Weights of a small sound classifier.
Training: muon at rate 0.013, 14900 steps, batches of 128, held-out accuracy 68%.
Data: trained on acted Russian speech (Dusha), 73.2 epochs.
Rows from block 5 of a small sound classifier, named by matrix and row number. Rows with one number within an expert belong to one neuron, the router's apart. Each number is 128 + 32 x the weight over its row's rms, rounded and kept within 0 to 255. All counts start at 0.
Before each expert's rows are labels from the 100 clips, of 14976, where the router gives the expert most weight on average: "responds to" is what is common among them. Only what is clearly more common there than usual is listed. The data: acted Russian speech (Dusha). In brackets: how many of the 100.
# router: router (model.blocks.5.mlp.router.weight, 8x384, trained with AdamW), inputs 275-329
# gate: expert gate (model.blocks.5.mlp.gate, 8x192x384), inputs 275-329
# up: expert up (model.blocks.5.mlp.up, 8x192x384), inputs 275-329
# down: expert down (model.blocks.5.mlp.down, 8x384x192, transposed), outputs 275-329

# expert 6
responds to: emotion: angry (54)
router.6 [186 108 146 133 182 155 111  77 182 111 112 175 124 164 149 121 111 114 124 152 131 105 172 171 137 123  69 135  66 166 110  80 106 158 142 160  97 137 120  94  84  67 170 136 176 132 131 104 127  85 145 130  61 107  88]
gate.0 [160 136 145  92 114  95 142  82 178 127  86 137 139 164 110 133  97 155  84 153 173 141 137 135 175 178 141 125 158 131 138 192 156 153 135 136  86 141  83 140 219 128  89  84 194 113 106 126 105 145 112 152 197 150 107]
up.0 [144 144 124 123 117 106 146 107 138 121 117 144 131 176 118  87 183 122 118 152 130  75 164 176 159 114 105  98 149 177 101 109 165 161 152  49  96 170 117 143 107 154 182  72 126 116  60 113 117 167 144 119 206 104 148]
down.0 [102  98 124  75  81 149  87  85 174 123 149 150 142 142 155 166 134 138 124 124  88 146 173 130 132 132 132 166 160  92 134 153 152 143 121 158 135 183 131 129 103 137 110 134 103 140 206 131 179 110  45 164 163 168 115]
gate.2 [160 133 143  68  96 114  80  96  86 122 116 133 125  83 118 155 172 116 165 173 132  99 163 156 118  91 141 145 119 151  90 137 189 100 112 189 147 105 177 140 193 125 107 140  91 143 123 113 143 179 106 160 125  95 116]
up.2 [126 158  75 169 169 154 194 126 124 104 128 158 127 147 154 128 119 183 140 128 124  93 135  92 152  96 152 113 126 220 142 190  64 113  88  99  57 113  71 126 144 164  86 187 142 164 138  98 118 192 134 108  76 194 107]
down.2 [142 178 143  81 173 138 127 190 168 150 131  85 144 166 122 172 128 157 114 106 153  75 180 133 128 113 143 186  69 178 135 125 132 145 103 143 120 152 135  91 118 110  59 108 133  86 138  81 143  90  72 138 123 151 141]
gate.3 [110 146 153 127 149  82 116 127 107  97 134 117  94 100 118 112 109 157 113 133 116 151 122  88 152 152 113  96 190 123 131  95  63 171 124 171 150 160 140 170 143 104 109 105 106 158 135 142 108  72  89 135 182 112 127]
up.3 [ 90 117 115 133 150 105 127 119 102  97 123 121  93 168 158 126  90 214 104 120 157 177 146 140 125 192 163 112 150  73 118 129 150 112 138 133 125 146  43 156 107  96 124 142 101 143 115 178 104 147 175  74 161 121 121]
down.3 [127 121 109 140 113 117 147 143 117 118 173 157  56 117 102 136  71 111 145 131 143  96 140 135 132 109 138 199  94 136  79 187 147 138 136 134  73 186 150 150 141 103 106  85  97 133 113 186 161 116 114 111 152 155 122]
gate.5 [149 155 124  79 135 135 178 191 141  81 163 140 136 161 112 138 123 148  83 143 108 170  86 142 219 124 155  95 105 125 154  44 157 138 146  75 162 176 139 114 152 143 148 156 174 125  90 155 165 144 176 148  72  97 149]
up.5 [133 110 140 128 112  91 132 108 151 167 127 151 143 124  90 131  98 140 144 108  65 107 104 180 128 164 105  66  84 178 137  18 164  89 121 136  80 131 138 115 209 111 195 110 101 151 108 170 104 103 212 109 156 104 138]
down.5 [120 182 123 216 129 159 128 138 103 116 118 148 120 190 106 154 103 140  96 107  85  95 199  45  75 127 150 165 166  54 119 131 186 109 114 149 149 145 147 174 104  96 130 136 127 168 118 131  67 153 132 126 139 127 190]
gate.9 [112 104 115 160  79 118 129 150 115  86 140  96 143  91 137 105 161 176 149 135  75 111 136 103 182  76 165 104 129 104 173 144  92 100 146 128 149 140 114  81  79 152  92 136 139  85 156 109 153 173  73 149 132  84 117]
up.9 [174 121 176 109 141 122 125 176 119 121  91 171 122 121 146 106 131 169  94 125 139 116 199 170 131 158 113 159  86 163 165 121 105  91  97 148 155  64 106 188 117  53 181 116 112 101 134  66 116 159 102  87 141 110 108]
down.9 [154 171  88 124 179 127 115 102 119 137 101 115 140 109 183 110 118 187 136 118 115 146 133 176 110  89 134 141 133 143 127  73  99 127 158 142 140  94  95 144 131  86 155 133 158 156  86 163 167 129  90 164  96 119  97]
gate.11 [152 150 131  91 135 211 116 112 107 122 122 136 128  80 135 122 125 102 154 136 111 100 150 130 126 150 191 146  60 151 132 123 130 153 188 103 150 122 110 141  66 136 133 144 129  69 135 116  97 116 145 153 178 117 109]
up.11 [129 149 145 155 128 165 129 156 122 139 165 160 114 125 161 170 107 189 141 145 107 145 127  95  92 129  38 146 101  88 138 196  86 161 130 153 111 145 175 166 114  81 107 178 142 110  63 133 158 184 141  94 173 113 114]
down.11 [ 74  92 138 105 165 106 181 151 129 183 139 119 134  74 132  89  66 112 104 113 164  98  97 150 143 125 104 127 182 142 151 125 123 134  73  93 110 120  65 229 151 133  65 118  95 138 163 181 126 144 139  94 119 101 160]
gate.12 [108 130 122 154 149  70 147 157 118 202  68 171 126 106 114 158  48 134 190 174 119 117 137 137 107 124 185  66 161  66 105 161 159 106 126 127 123 149  93 104 103 103 138 128   8 106 140 166  84 129 128  77 159 179 112]
up.12 [153 164 116 120 121 190 139 123 184  54 159 134 125 140 154 108 201 135  85 100 165 120 123 106 134  87  86 137 107 133 133  21  93 144 130  64  98  83 125 123 142 137 160 123 180 139  96 120 147 184 135 135 100 111 146]
down.12 [166 143 115 127 125 123 140 150 137 174 133 148  86 123 125 107 126 101 114 163 152  91 147 158 104  55  98 150 139 129 126 115 146 130 134 160  85 126 104 114 116 175  67 174 172 145 119 113 158 126  86 174  78 138 127]

# expert 4
responds to: emotion: positive (70)
router.4 [102  81 180 160 176 154 110 128 153 167 125  60 138 131  98 142 154 114 124 148  96 156  81 126 115 127 157 169  86 129 149 135 153 104 152 130  93 126  90 187 127 130 153 131 149  72  72 136 123 129  87  91 173 123 110]
gate.1 [129 166 136  82 113 132  99 148  99 121  86 174 122 165 153  77 108 129 173 126 154 160  73 161 153 158  93 193 167 144 123  65  84 118  84 170 103 107 130 156  99 161 124 161 137 130 112  76 119 143 148 152  79 105 179]
up.1 [ 76 108 104 107 155 131 120  80 171  77 129  78 120  95 145 112  94 138 143  92 135  75 121 148 130 108 135  99 118  97  80  64 147 152 109  99 136 220 127 112  91  93 118 101 113  61 134 125 140 109 116 140  61 100 138]
down.1 [113 137 113  97 177 116  56 110 151 141 149  84 138 143  82 175 158 109 115 139 195 125 173 174 152 151  66 142 118 142 152 140 114 108 105 130  89 118  89 172 118 116 112 131 114  99  95 210 184 120 140 120 159 124  67]
gate.5 [214 188 156 145 122 172 155 176 100 184 144 123  96 109  72 110 158 123 150 150 151  92  94 103 101 207 151 191  72 142 158 163  95 148 162  82  97 136 172 120  89 140  68 105 123 119 111 137 175 118 113  98 166  98  84]
up.5 [111 120 131 156  95  69 132  45  92 137 136 106 138 178 160 110 139 103 142 162 142 169 126 100 144  92 140  94 108 104 116 121 112  68  90 141 119 167 182 151 134 140 103 127 141 119 185 111 155 135  98 147 147 161 136]
down.5 [193 119 101 167 146 144 144 100 102 121  97 146 154 156 169 158 120  75 158 160 156 125 116 124 106  94 118  86 112 117 149  95 161 111 148  75 113  86 137  95 149 106 181 188 140 172 117 237 121 148  67 124 186 161 160]
gate.6 [116 122 130  97 119 175 100 175 174 130 174  88 152 149 120 136 153 137 121 108  94 120  34  94 137  97  65 127 180 107 157 131 130 120  90 165 147 125 101 169 159 115 150 155 147  88 112 127 181 137 113 133 100 195 128]
up.6 [118 138 135 125  87 104 139 193 223 151 169  82 116 123 151  99  75 117 141 159 146 128 127 113 111  83 134 103 151 156 130  75  99 213  76 189 153 127 128 149 156 107 128 121 170  69  94 159 135 141 132  90 172 123 178]
down.6 [140 105 132 126 122 142 113 137  81 152 124 140 154 143 145  98  79 188  70 161 110 160 200 108  92 149 188 107 135  82 104 151 174 107 150 162 140 126 148  76  97 112 159 133 139 107 116 131 209 131 189  96  96 163 132]
gate.12 [127 165 130 126 182 105  71  84 146 169 163 187  99  94 123 147 186 177 157 117 115  82 127 155 119 117  53 155 109 207 103  69  96 129 104 156 141 145 156 175  95 112 220  55 124  68 146 113 149 158 115 126  93  92 166]
up.12 [185 142  77  82 118 123 139  66 133  71 109 163 109 126 183 145 163 100 112 104 121  93 104 117 115 163 175  42 157 175 156 159 105 130 119 165 132 187 124 156  88 157 122 139  87 125  98  69 152 141 121 152 128 109 164]
down.12 [112  75 103 150 146 147 206 128 160  95 113  91 125 168 142 172 126 164 190 155 116 108 119 112 124  86 136 111 178 138 125 104  97 163 114 174  87  89  72 121  97 127 134 182 144 165  79 155 138 223 135 115 116 135  82]
gate.13 [100  96 161 118 194 128 153  36 103 164 122 181 126 202 133 150  57 181 116 124  82 136  82 145 138 235 182 159 150  76 110  80 118 103  92 137 144 131 132 123 127 128 152  99 157  49 131 117 131 101 108 108 152 105 123]
up.13 [108 107 159 134 136 151 150  37 116 156 124 121 135 198 119 115  62 162 138 120 101 141  85 152 130 216 179 131 153 110  91 124 122  74  68 125  93 136 154  96 151 129 185 106 116  65 141 118 128 107 128 132 149  95 111]
down.13 [141 139 100 101 103  94 163  75 127  82 107 144 121 126 126 192 126 148 109 146 173 106  78 141 111 142 150 103 144 170 120 151 136 161 117  98 132 137 189 134 163 122 119 114 104 160 123 200 201 132  94 165 128 158 143]
gate.18 [ 97 119 149 182 112 146 110 156  56 123  99  99 120 186 102 191 132  79  80  98 136  97 174  93 108 110 110 174 147 151 122 123 147 138 146 123 138 131  85  93 124 135 146 148 167  61  87  37  74  39 151 132 181 102 159]
up.18 [105 162 154 157 147 149 141 116 111 164  94  99 124 178  99 227 157 128  78 101 120 116 158 138 129 131 124 139 105 136 132 133 146  95 132 103 118 120 129 119 132 136 185 114 180  91  88  82 130  94 150 114 154  94 125]
down.18 [124  97 109 178 101 136 136  86 163 117 141 157 139 110 140 128 109 124  67 141 140 141 128 112  95 136 166 112 139  87 162 147 128  90 106 147 122 143 138 107 175 110 132  98 161 117 164 160  78 160 176 107  99 114  78]
gate.21 [191 108 116 137 114 126 103  99 179 120  91 163 155 158 133 104 136 144 106 128  79 121 121 155 145 118 133 131 138 148 222  83  53 103 126 136 123 146 105 117  71 115 124 104 169 129 142 119 126 112  90 109  45  92 173]
up.21 [ 42 115 177 131  75 122 101 149 112 136  96 136 114  81  96  41 105 103  85 145  75 109 170  94 146 156  93 134  64 107  73 131  85 170 165 126 184 185 155  72  86  97 121 131 119 128 176 142 116 137 107 141 160 150 143]
down.21 [142 155 175 113 170 127 100 113 108 201 131  83 148 120 139 126 141 161  81 140  66 133  97 142  88 115 150  85 132 169 127  82 132 106 122 124 132 101 149 142  76 131 135 114 155 130 116  41  17 115 132 138 146 180 129]

# expert 0
responds to: emotion: positive (44)
router.0 [134 132 109 146 152 131 137 124 123 170 121 156 140 110 113 100 102 162 197 126 157 139 101 108 130  75  53 138 131  67 157 167 109 103 171  92 110 139 118 187  90 114 211  90 102 116 111 150 152 114  93 104 134 118 119]
gate.0 [105 168 109  94 124 170 151 120 158 126 121 131  55 141 122  96 147  97 186 101 101 119 115 101 140  43 121 148 103 124 158 142 130 163  84 166  57  25 169 146  93 174 147  97  89  59 146 121 128 181 129 111 167 140 107]
up.0 [120 125 104 105  96 169 121 120 123 152 186 160 153 113 150 123 144 178 134 147 112  77  97 124 108 148 129 136 147 154  84 111 100 129 159 165 157 101  46 106 135  80 133 171  91 135 115 105 108 135  70 139 160 106 158]
down.0 [191 117 132  33 106 153 195 171  40 116 100 152 113 135  57  66 111 105 155 138  99  90 115 164 130 112 190 132 175  96 107  71 158 103 130 152 135 114 110 109 164 128  81 159 145 160 151 105  99 177 126 172 166 118 140]
gate.3 [141 102 144 168 147  84 169 139 115  83  81 107  51 114  97 157 184 180 152 146 130  75 134 158 106 149 142  69 140 157 176 155 111  87 106 134 115 195 147 149 136  49  89 172 184 128 132 133 172  61  88 125 123 128 116]
up.3 [ 98 139 141  91 207  69  72 117  98 127  92 119 102 165 148 155 128 158 109 105 129  97 155 149 163 137 160  81 116  83 153  74 109 121 106 109 121 179 108 162 143  79 126 143 119 105 152 146 135  90 115 150 109 134 118]
down.3 [161  99  97 134  85 131 154 227 136 163 126 130 120 126 102  74 140  91  85  98 131 212  72 154 147  77  47 148 174 145  55  79  99 104 135 131 141 148 136 131 166 137 119 100 176  95 111 140 112 137 148 142 200 171 156]
gate.9 [117  91 184 149 220 118 133 111 127 133 122 120 113 138 166  74 167 169 124 117  91 193 182 143 147  94 146 148 120 131 127 144 148  62 160 186  87 119 138 144  99 132  72 123 107 102 129 138 122  88 134 170  88  59 111]
up.9 [ 91  62 103 186 166 156  64 203  56 118  96  56 106 169 204 118  36  97  87 146 117 118 131 117 134 111 145 186  94  75 105  76 133 122 124 125  79  97 120 102  71 123 117 146 137  87 149 128 136 194 178 183  96 106 128]
down.9 [ 91 108 153  28 159  93 155  89 144 137  87 100 141  77  90 106 134 113  84 115 119 106 162 135 159 156 174 163 177 123  88 152 110 132 186 128  94  81 145 114 165 113 177 160 144 157 136 154 186 127 146  91 110 125  75]
gate.11 [114 144 203 103 143 147 106 112 153 176 165 174 168 130  90 173 185 110 121 141 109 123 199 130 146 129 103 155  69 143 145 148 134 141  93 160 127  86 102 112 110 172 186 122 146 113 170 115 113  82 118 108 101  74 147]
up.11 [108 109 182 121 138 162 145 107 151 144 174 165 152 170  83 134 108 121  51 119 111 118 152 133 123 135 120 120 119 167 146 116 136 166  93 154  88 109 133 116 102 177 202  87 149 127 180  98 136 104 166 102  71  71 142]
down.11 [146 119 110 148  92 165 133 118 138 146  64 190 133 111 152 192 126 105 144 125 151  86  44 112 124 137 142 136 150 119 136 135 105 126 159 132 152 115 161 123 127 121 170 154 119 130  90 163 142  79 165  86 112  89 114]
gate.16 [146 101 103 164 159 136  88 136 122 211 154 106 169  88 143 156 141 124  64 119 147 128 118 172 162 130 129 161 130 145 131 113 140  85 119 114  85 172  87 122 116 207  88  93 146 203 141 120 143 111 114 204 152 109 132]
up.16 [150 153 128  87 127  65  97  90 127 130 132 140 162 137 149 114 143 180 135 131 128 174 166 125 127 152 147  92 124  78 107 174 116 120 120 144  93 131 128 192  57  77 183  95 102 123 145 135  80 155 163 121 156 157 116]
down.16 [124  70  94 113 121 157 118  89 135 126 125 139 102 159 160 148  98 112 151 159 119 125  66 149 133  79 217 115 166 123 111  99 121 121 152 107 143 171 130 172 124 113 120 102 115 169 128 169 126 171 129 137 130 169 105]
gate.17 [110 109  89 145 118 138 190 141 158 145 118 115 113 157 147 119  76  66 147 120  92 107 124  85 158 105  84 135 148  74 131 108 205 186 102 137 130 100 107  94 209 140 126 150 134 139 156 177 164 172  99  98  87 136 132]
up.17 [117 113 174  93 104 153 127 210 196  58 155 139 101 181 142 132 143 160 155 103 100 187 137 121 142 156  95 117 113 154 111 129 112 112 100 154 134 167 144 127 119  96 186 176  87  69 151 139 124 115 178 139 120  42 175]
down.17 [115 164 174 166  76 110  85 150 145 142 135 176 108 180 160 147 100 155 125 120 100 157 145 135 127 169 117 126 138 128 145  77 130 143 124  82 132 188  82 111  99 109 155 197  47 142 132  86 215 116 157 169 100  86  83]
gate.19 [117 148 135 104 116 120 113 216 138 146 162 150 161 115 180 157 169 158 101 168  62 117  95 133 141 100 112  88 139 154 177 174 159 114  47 156 174 141  56 147 129 150 161  77 127 167  98 132 141 149 138  54 189  98 106]
up.19 [138 107 134 169 149 101 110  86  56 163 145 108 117 135 177 161 101 118 125 107 137 154 146 108 172 180 149  64 105 129  67 101 175 145 199 187 164 176 127 131  97 103 117 104 132  53 150  96 106 112  32 158 100 118 199]
down.19 [141 121 119 121 141  83  62 125 147 125 126 133 125 120 136 166 170  55 150 118 224  97 111 143 118 149  73 151 124 126 122 126 152  96 135 139 138 139 188  77 125 136 182 132 135 194 175 140 117 172  85 145 149 150 209]

# expert 3
responds to: emotion: angry (39)
router.3 [135 167 127 132 129 162 122 140 149 148 139 158 199 147 142 145 204 157 185 166 168 143 124 150  96  92 160 161 150 119  97 157 114 149 159 119  99 142 139 101 145 123 157  67  78 134  78 160 144 138 156 100 160 119 134]
gate.2 [174 145 122 131 134 135 122 150 161 123 188 146 107 100 107 118 131 113  85 131 176 165 125  76  85  78 177 126 106  69 101  79 187 108 125 121 108 142  65 160 119 154 144 103 118 130 116 121 134 131 112 148 131 134 101]
up.2 [159 131 104 135 140 119 118 135  63 145 124  71  79 157 135 165  83 225  84 168 125 116 144 100  81  96 132 139 165 175 126  94 101 103 159 132  90 144 154 132  56 140 162  79 137 151 163 114 161 185 125 154 153 169  72]
down.2 [148  91 129  81 103  99 135  99  80 133 147  55 133 117 118 137 146 160 119 155 182  95  69  73 154 195 115 141  62 104  60 160  96 164 129 127  87  58  93 195 123 120 114 124 159 140 132 148 120 100 137 119 137 106 113]
gate.7 [125 116 163 137  96  80  89  82  95 171 102 227 138 105 105 112 159  93 123 118 171 153 120 171 159 149 157 142 131 133 117 148  92 115 180 127  87 186 102  94 100 164  67  82 144 134  78 106 126 138 133 184 188 123 108]
up.7 [129  94 151 143  91 156 145 122 143  75 147 108 148 102 109 119 105  96 149 124 107 100 156 108 126 101  72 118 198 137 165  74 143 102 101 143 109 151 127 194 126  87 208 178 123 118 143 132 192 141 148 145  90 142 129]
down.7 [123 170  97 142 122 124 166 139  99 107 134 154  77 133 113 169  76 180  64 139 136 147 152 181 146  85 148 147  84 130 185 122 172 132 131 140  67 118  52  77 137 135 109 119  86 118 116 128 165 109  75 167 124 167 139]
gate.8 [112 113 137 169 140 210 116 103  78 182 109 169 163 133 130 104 113  89 134 138 134  89  67 131 139 146 125 162 100 106 128 174  92 118 105  88 140 123 136 158 130 167 108 154  69  94 102 125  73 129 122  93 150 117 121]
up.8 [148 110 155 162 150 195 142 106  80 181 130 206 165 122 122  98  98 154 112 126 142  94 106 157 150 188 123 160  92 126 124 207  98  97  84  94 136 133 119 141 170 125 102 119 108 102 117 154  72  91 120 104 117 113 136]
down.8 [122 155 124 106 101  61 111 149  81  84 101  80 176  49  87 159 117 160 116 120 118  57 100 143 108 154 103 127 141 159  97 110 160 120  85  80 138 156 107 125 139 118 198 145 151 104 133 110 138 153 109 163 159  93  96]
gate.9 [143 134 132 177 194 103  98 181 165 154 113 142 130 145 110 115 117  85 146 155 144 114 148 113 131 113  58 151 163  81 124 143 136  74 126 129 137  50 149 187 110 171 144 110 144  96 166 191 102  92 167 139 162  38 143]
up.9 [146 170 184 154 175 134  64  94 138 143 160  87 105 160 100 111 112  89 125 130 152 101 139 151 121  95 138 140 101 164  97 155  92 165 106  81 120 126  66 203 189  84 161 124 121 153  78 116 137 144 161 173 132 135 120]
down.9 [161 166 121 134  91 169 196 121 109 206 136 117 133 198 122 167 123 163 117 155 141  91  77 132 121  96 119 115 216 170  76 112 125 165  94 145 148 126 116 153 159 150  96 151 128  91 109 173 112 109 155 152 137  68 130]
gate.11 [187 139  94 169 165 105  92 173 199 146  78 137 151 121 112 188 128 138 130 150 108 146  75 102 162 126 106 151 159 167 146  96 125  86 113 149  92  55 170 144 132 127 136  84 162 158 129 141 143  85 151 110 131  94 126]
up.11 [142 114 125 107 186  95 134 163 131 134 156 156 184  77  74 163 125 121  59 107 142 116 142 147 117 139 138 143 135 143  94 132  80 120 142 137  85  72 112 190 166 164 120 166 127 147 121 155 129 142 181 109  97 151 108]
down.11 [ 99  94 192 137 125 153 113  98 106 152  87 194 136 120 153  89 150  86 106 148 135 146 162 109  92  79 152 107 108 129  58 141 108 137 112 129  98  88 159 157 136 103 160  78  93  38 150  66  99 131 110 202 139 115 160]
gate.12 [ 63 184 177  62 115 128  62 118 169 129 137 118 110 163 164  84 158  95 145 140 135 196 193 149 112 155 126 108 137 131  82  97 124 158 166  83  95 150 105 114 149 128  52 190 103 118 124 154 161 101  98 135  94 110 111]
up.12 [216  82 154 164 163 105 189 125 118 112 180 151 161  75 152 178 107 145 133 120  95 122  59 147 153  92 130 116 107 122 171  97  51 156 139 124 112  44 108 135 133 144 153  98 157 142  94 155  95 147 160 117 143 149 143]
down.12 [114 125 122 115 143 142 102 142  42 112 138 119 122 156 119 121 121 218 102  77 161  93 180 120 144 103 136 163 113 119 120 133  73 150 145  82  84 126 134 172 149 146 159  73 147 173 117 123  89 200  78 155  93 103 111]
gate.13 [102 114  78  98 111 120 122 142 111  64 120 168 146 162 115 166  96 123 149 102 154 162 133 170  95 113  99 169 169  83 122 143 154  93 139 173 110 148 180 147  81 132 117  77  80 150 108  83 133 141 180 121 131 109 169]
up.13 [ 82  78 181 125 138 125  98  82 113  85 126 141 113 134 162 147 130 135 133 131 134 102 127 184 142 133 123 138 150 116  99 136 136 116 196 140 102 159 176 196  99  91  95  79 127 156 122 118 168 138 165 117 148  91  95]
down.13 [108 129 155  88  66  83 140 161 176  87 110 147 147 109 107 197 145 129 169 173 117 102  98 107 133 189  65 121 152 166  94 138 133  85  86 136 169 190 132 117 123 107 100  94 104 191 139 147  93  94 121 125 159  75 101]

# expert 5
responds to: emotion: positive (48)
router.5 [ 80 196  62 116 113 154 135 130 118 169 173 135 168  98 137 130 134 136 158 161 189 115 138 162  46 123 141 106 165 112 162 182 164 166  75 105  90 164  92 163 158 106 177 111  98 135  55 139 171 116  56  55 158 108 113]
gate.0 [ 34  90  96 149 167 108 145  75 147 152 114  77 124 184 136 155  77 120 137 126  88 174 166  78  96 102 141 137 138 151  65 130 164 138 171 148 124 110 183  82 187 160 102 105 121 142 129 147 110  81  98 103 144 189 117]
up.0 [ 21  88 131 127 174 109 157 109 158 205  97 111 127 163 115 148  76 138 132 116  78 155 128  68 108 158 142 127 146 162  19 149 151 156 138 149 115 100 155  74 152 124 129 121 101 199 161 144 132  98 106  86 127 157 131]
down.0 [147 159 119  85 123 146  87 102 111 158 157 132 117 154 167 147 146 135 114  91 141 185 134  98 109 102  77 150  73  75 154 126 131 101 121 138 169 173 164 139 140 121 109  92 103  96 201  89 174 118  91 169 192 183 118]
gate.1 [137 140 136 145  61 167  79  97 161 152 155 201  95 124 100  33  81 107 157 140 129 122 110 191 126 105  86 134  94 164 161 121 132 138 149 112  97  55  96 145 160 188  92 130 129 133 149  80 115  90 165 100 147 129 147]
up.1 [134 133 134 117 177  84 157 194 137 105 105 102 163 145 147 244 173 136 115  99 114 106 134  77 152 164 137 134 133  71 101  38 157 160 130 149 162 177 144 135  68  66 183 136 110 104  86 161 129 136  76 139 128 149 124]
down.1 [151 179  78 153 161 127  89  80 137 106 139 150 141 111 125 194 115 114 103 132 136 136 186 127 138 144  75 154 128 157 134 146 125 127 147  92 105  85 128 115 130 176 107  35  99 180 150  94 116 149 151 123 161 195 107]
gate.3 [129 162  94  97 102 133 144 210  93 120 165  96 136 102 114 108 152 149 152 152 195  94 131 100  99 125 126 141 107 153 153  99 132 167  98 132 149  95 126 129  58 128 115 179 129 146 141 111 150 175 139 155 120 134 141]
up.3 [ 76 154 169 148  69 134 167 206 140 150 162 160 174  68 123  63  81  90 102 130 144 105 142 112 127  91 108 119 129 123 147 111  80 152  77 104 167 140 109 148 107 100 160 125 124 124 109 137 120 144 116 116 111  91 131]
down.3 [105 110 155 123 139 146 141 169 145 140 143 126 135 109 140 106 111 200 131 134  85 185 162 110 153  89 216 136 168 116 140  86  67 114 137 147 157 175  59 104 115 135 118  92 135  97 121 194 172 116  84 152 164 123 128]
gate.5 [ 79 170 112 109  86 193 110  68 112 111  88 119 106 155  90 121  35  75 154 144  99 134 121 127 112  95 143 131 135 125  96 140  97 104 136 125 158  96  63 118 125 105 149 122 166 140 156 134 112 154 147 141 211 157  97]
up.5 [114 133 128 102 177 116 164 164  89  95 144 132 122 155 123  98 145 111 131 124 170 148  80 107 111 165 113 119 172  97 115  69 164 111 138 186 108 129 126 152  69  89 165 171 112 144 121 121 120 176  92 120 175  91 108]
down.5 [143 139 104 176 117 172 117 118 172 136  87 179 141 144  90 119 132 121 136 116 161 121 104 141 128  96 125  89 152 125 106 144 120 200 139 117  75  65 115 134 179 123 154  76 102 119 153  78 144 137 181 103 165 124 140]
gate.10 [169 141 162 197 176 119 122  58 150  94  95 125 129 143 153 115 150  62 152 135 104 119 121  92 139 150  88 113 135 138 164  94 166 105 173  85 136 125 186 123  99 121 142  77 117 116 101 108 127 109 138  88 141  86 104]
up.10 [153 107 179 154 131  76  96  58 135 141  90 112 117 134 129 109 130  86 168 123  92 117 119  82 110 155 109  82 134 150 142  85 137 120 180 112 141 113 188 161  90 135 139  96  92 110 132 110 119 107 174  95 186  85 117]
down.10 [201 128 148  73 109 130 136 143 172 141 110 170 129 151 157 145 124 171 149 121 120 114  73 126 155 154 104 183 149 113 157 146 123 129 161 127 145 127 255 185  98  99  87 104 158 133 122 108 108 112 106 103  61 110 100]
gate.13 [ 53 154  92 104  15 147 109 144 130 145 145  84 151  77 117 178 154 201 122 123 118 128  97 142  88 179 121 171 101 175 159 121 126 171 165 165 118 161 124 148  61 108 209  87 140 168 105 172 133 132 134 152  69  86 106]
up.13 [153  93 162 103  87  91 174  58 174 118 121 139 136 119 139 118 160 101 148 161 134 117  72 121 129 138 144  54 132 154 138 178 101  81 106  94 132 154 122 151 127  85 109 108 147  79 197  97 154 129 127  78 122 144 109]
down.13 [179 143 104 211 100 111 155 146  74 104 144 169 130 127 136 111 114 124 125 181 109 173 189 108 128 155  87 109 104 159 137 112 115  93  89 105 101 180 170  66 144 127 112  80 130 135 128 117  60 117 149 154 161 100 123]
gate.14 [ 96 121 112 155  84 134 130  83 144 140 146 117 134 142  79 104  95  86 145 134 149  74 126  78  99 144 143 162  53 105 133 165 112 126 125  90 167 139 129 135 154 113  90 126 114 123 156 174 122 121 127 137 119 124  85]
up.14 [129 127 177 150 187 164 104  81 128  68 147 149 103 114 192 125 157 153  96 163 219 125  97 154 143 126 155  72 140 186 167  56 151 128 134 144 116 140 142  95 159 163 140 160 167 123  93 145 142 117  81 101 178 137 115]
down.14 [ 92 164 130 206 126 150  90 133 128 131 130 155 114 141 155 134 167 110 145 147 104  82 147  64  96 203  79  85 121  80  88 103 178 155 120  88 127 124 110  78 113  92  75 121  68  95 149 149  89 105 165 126 175 123 145]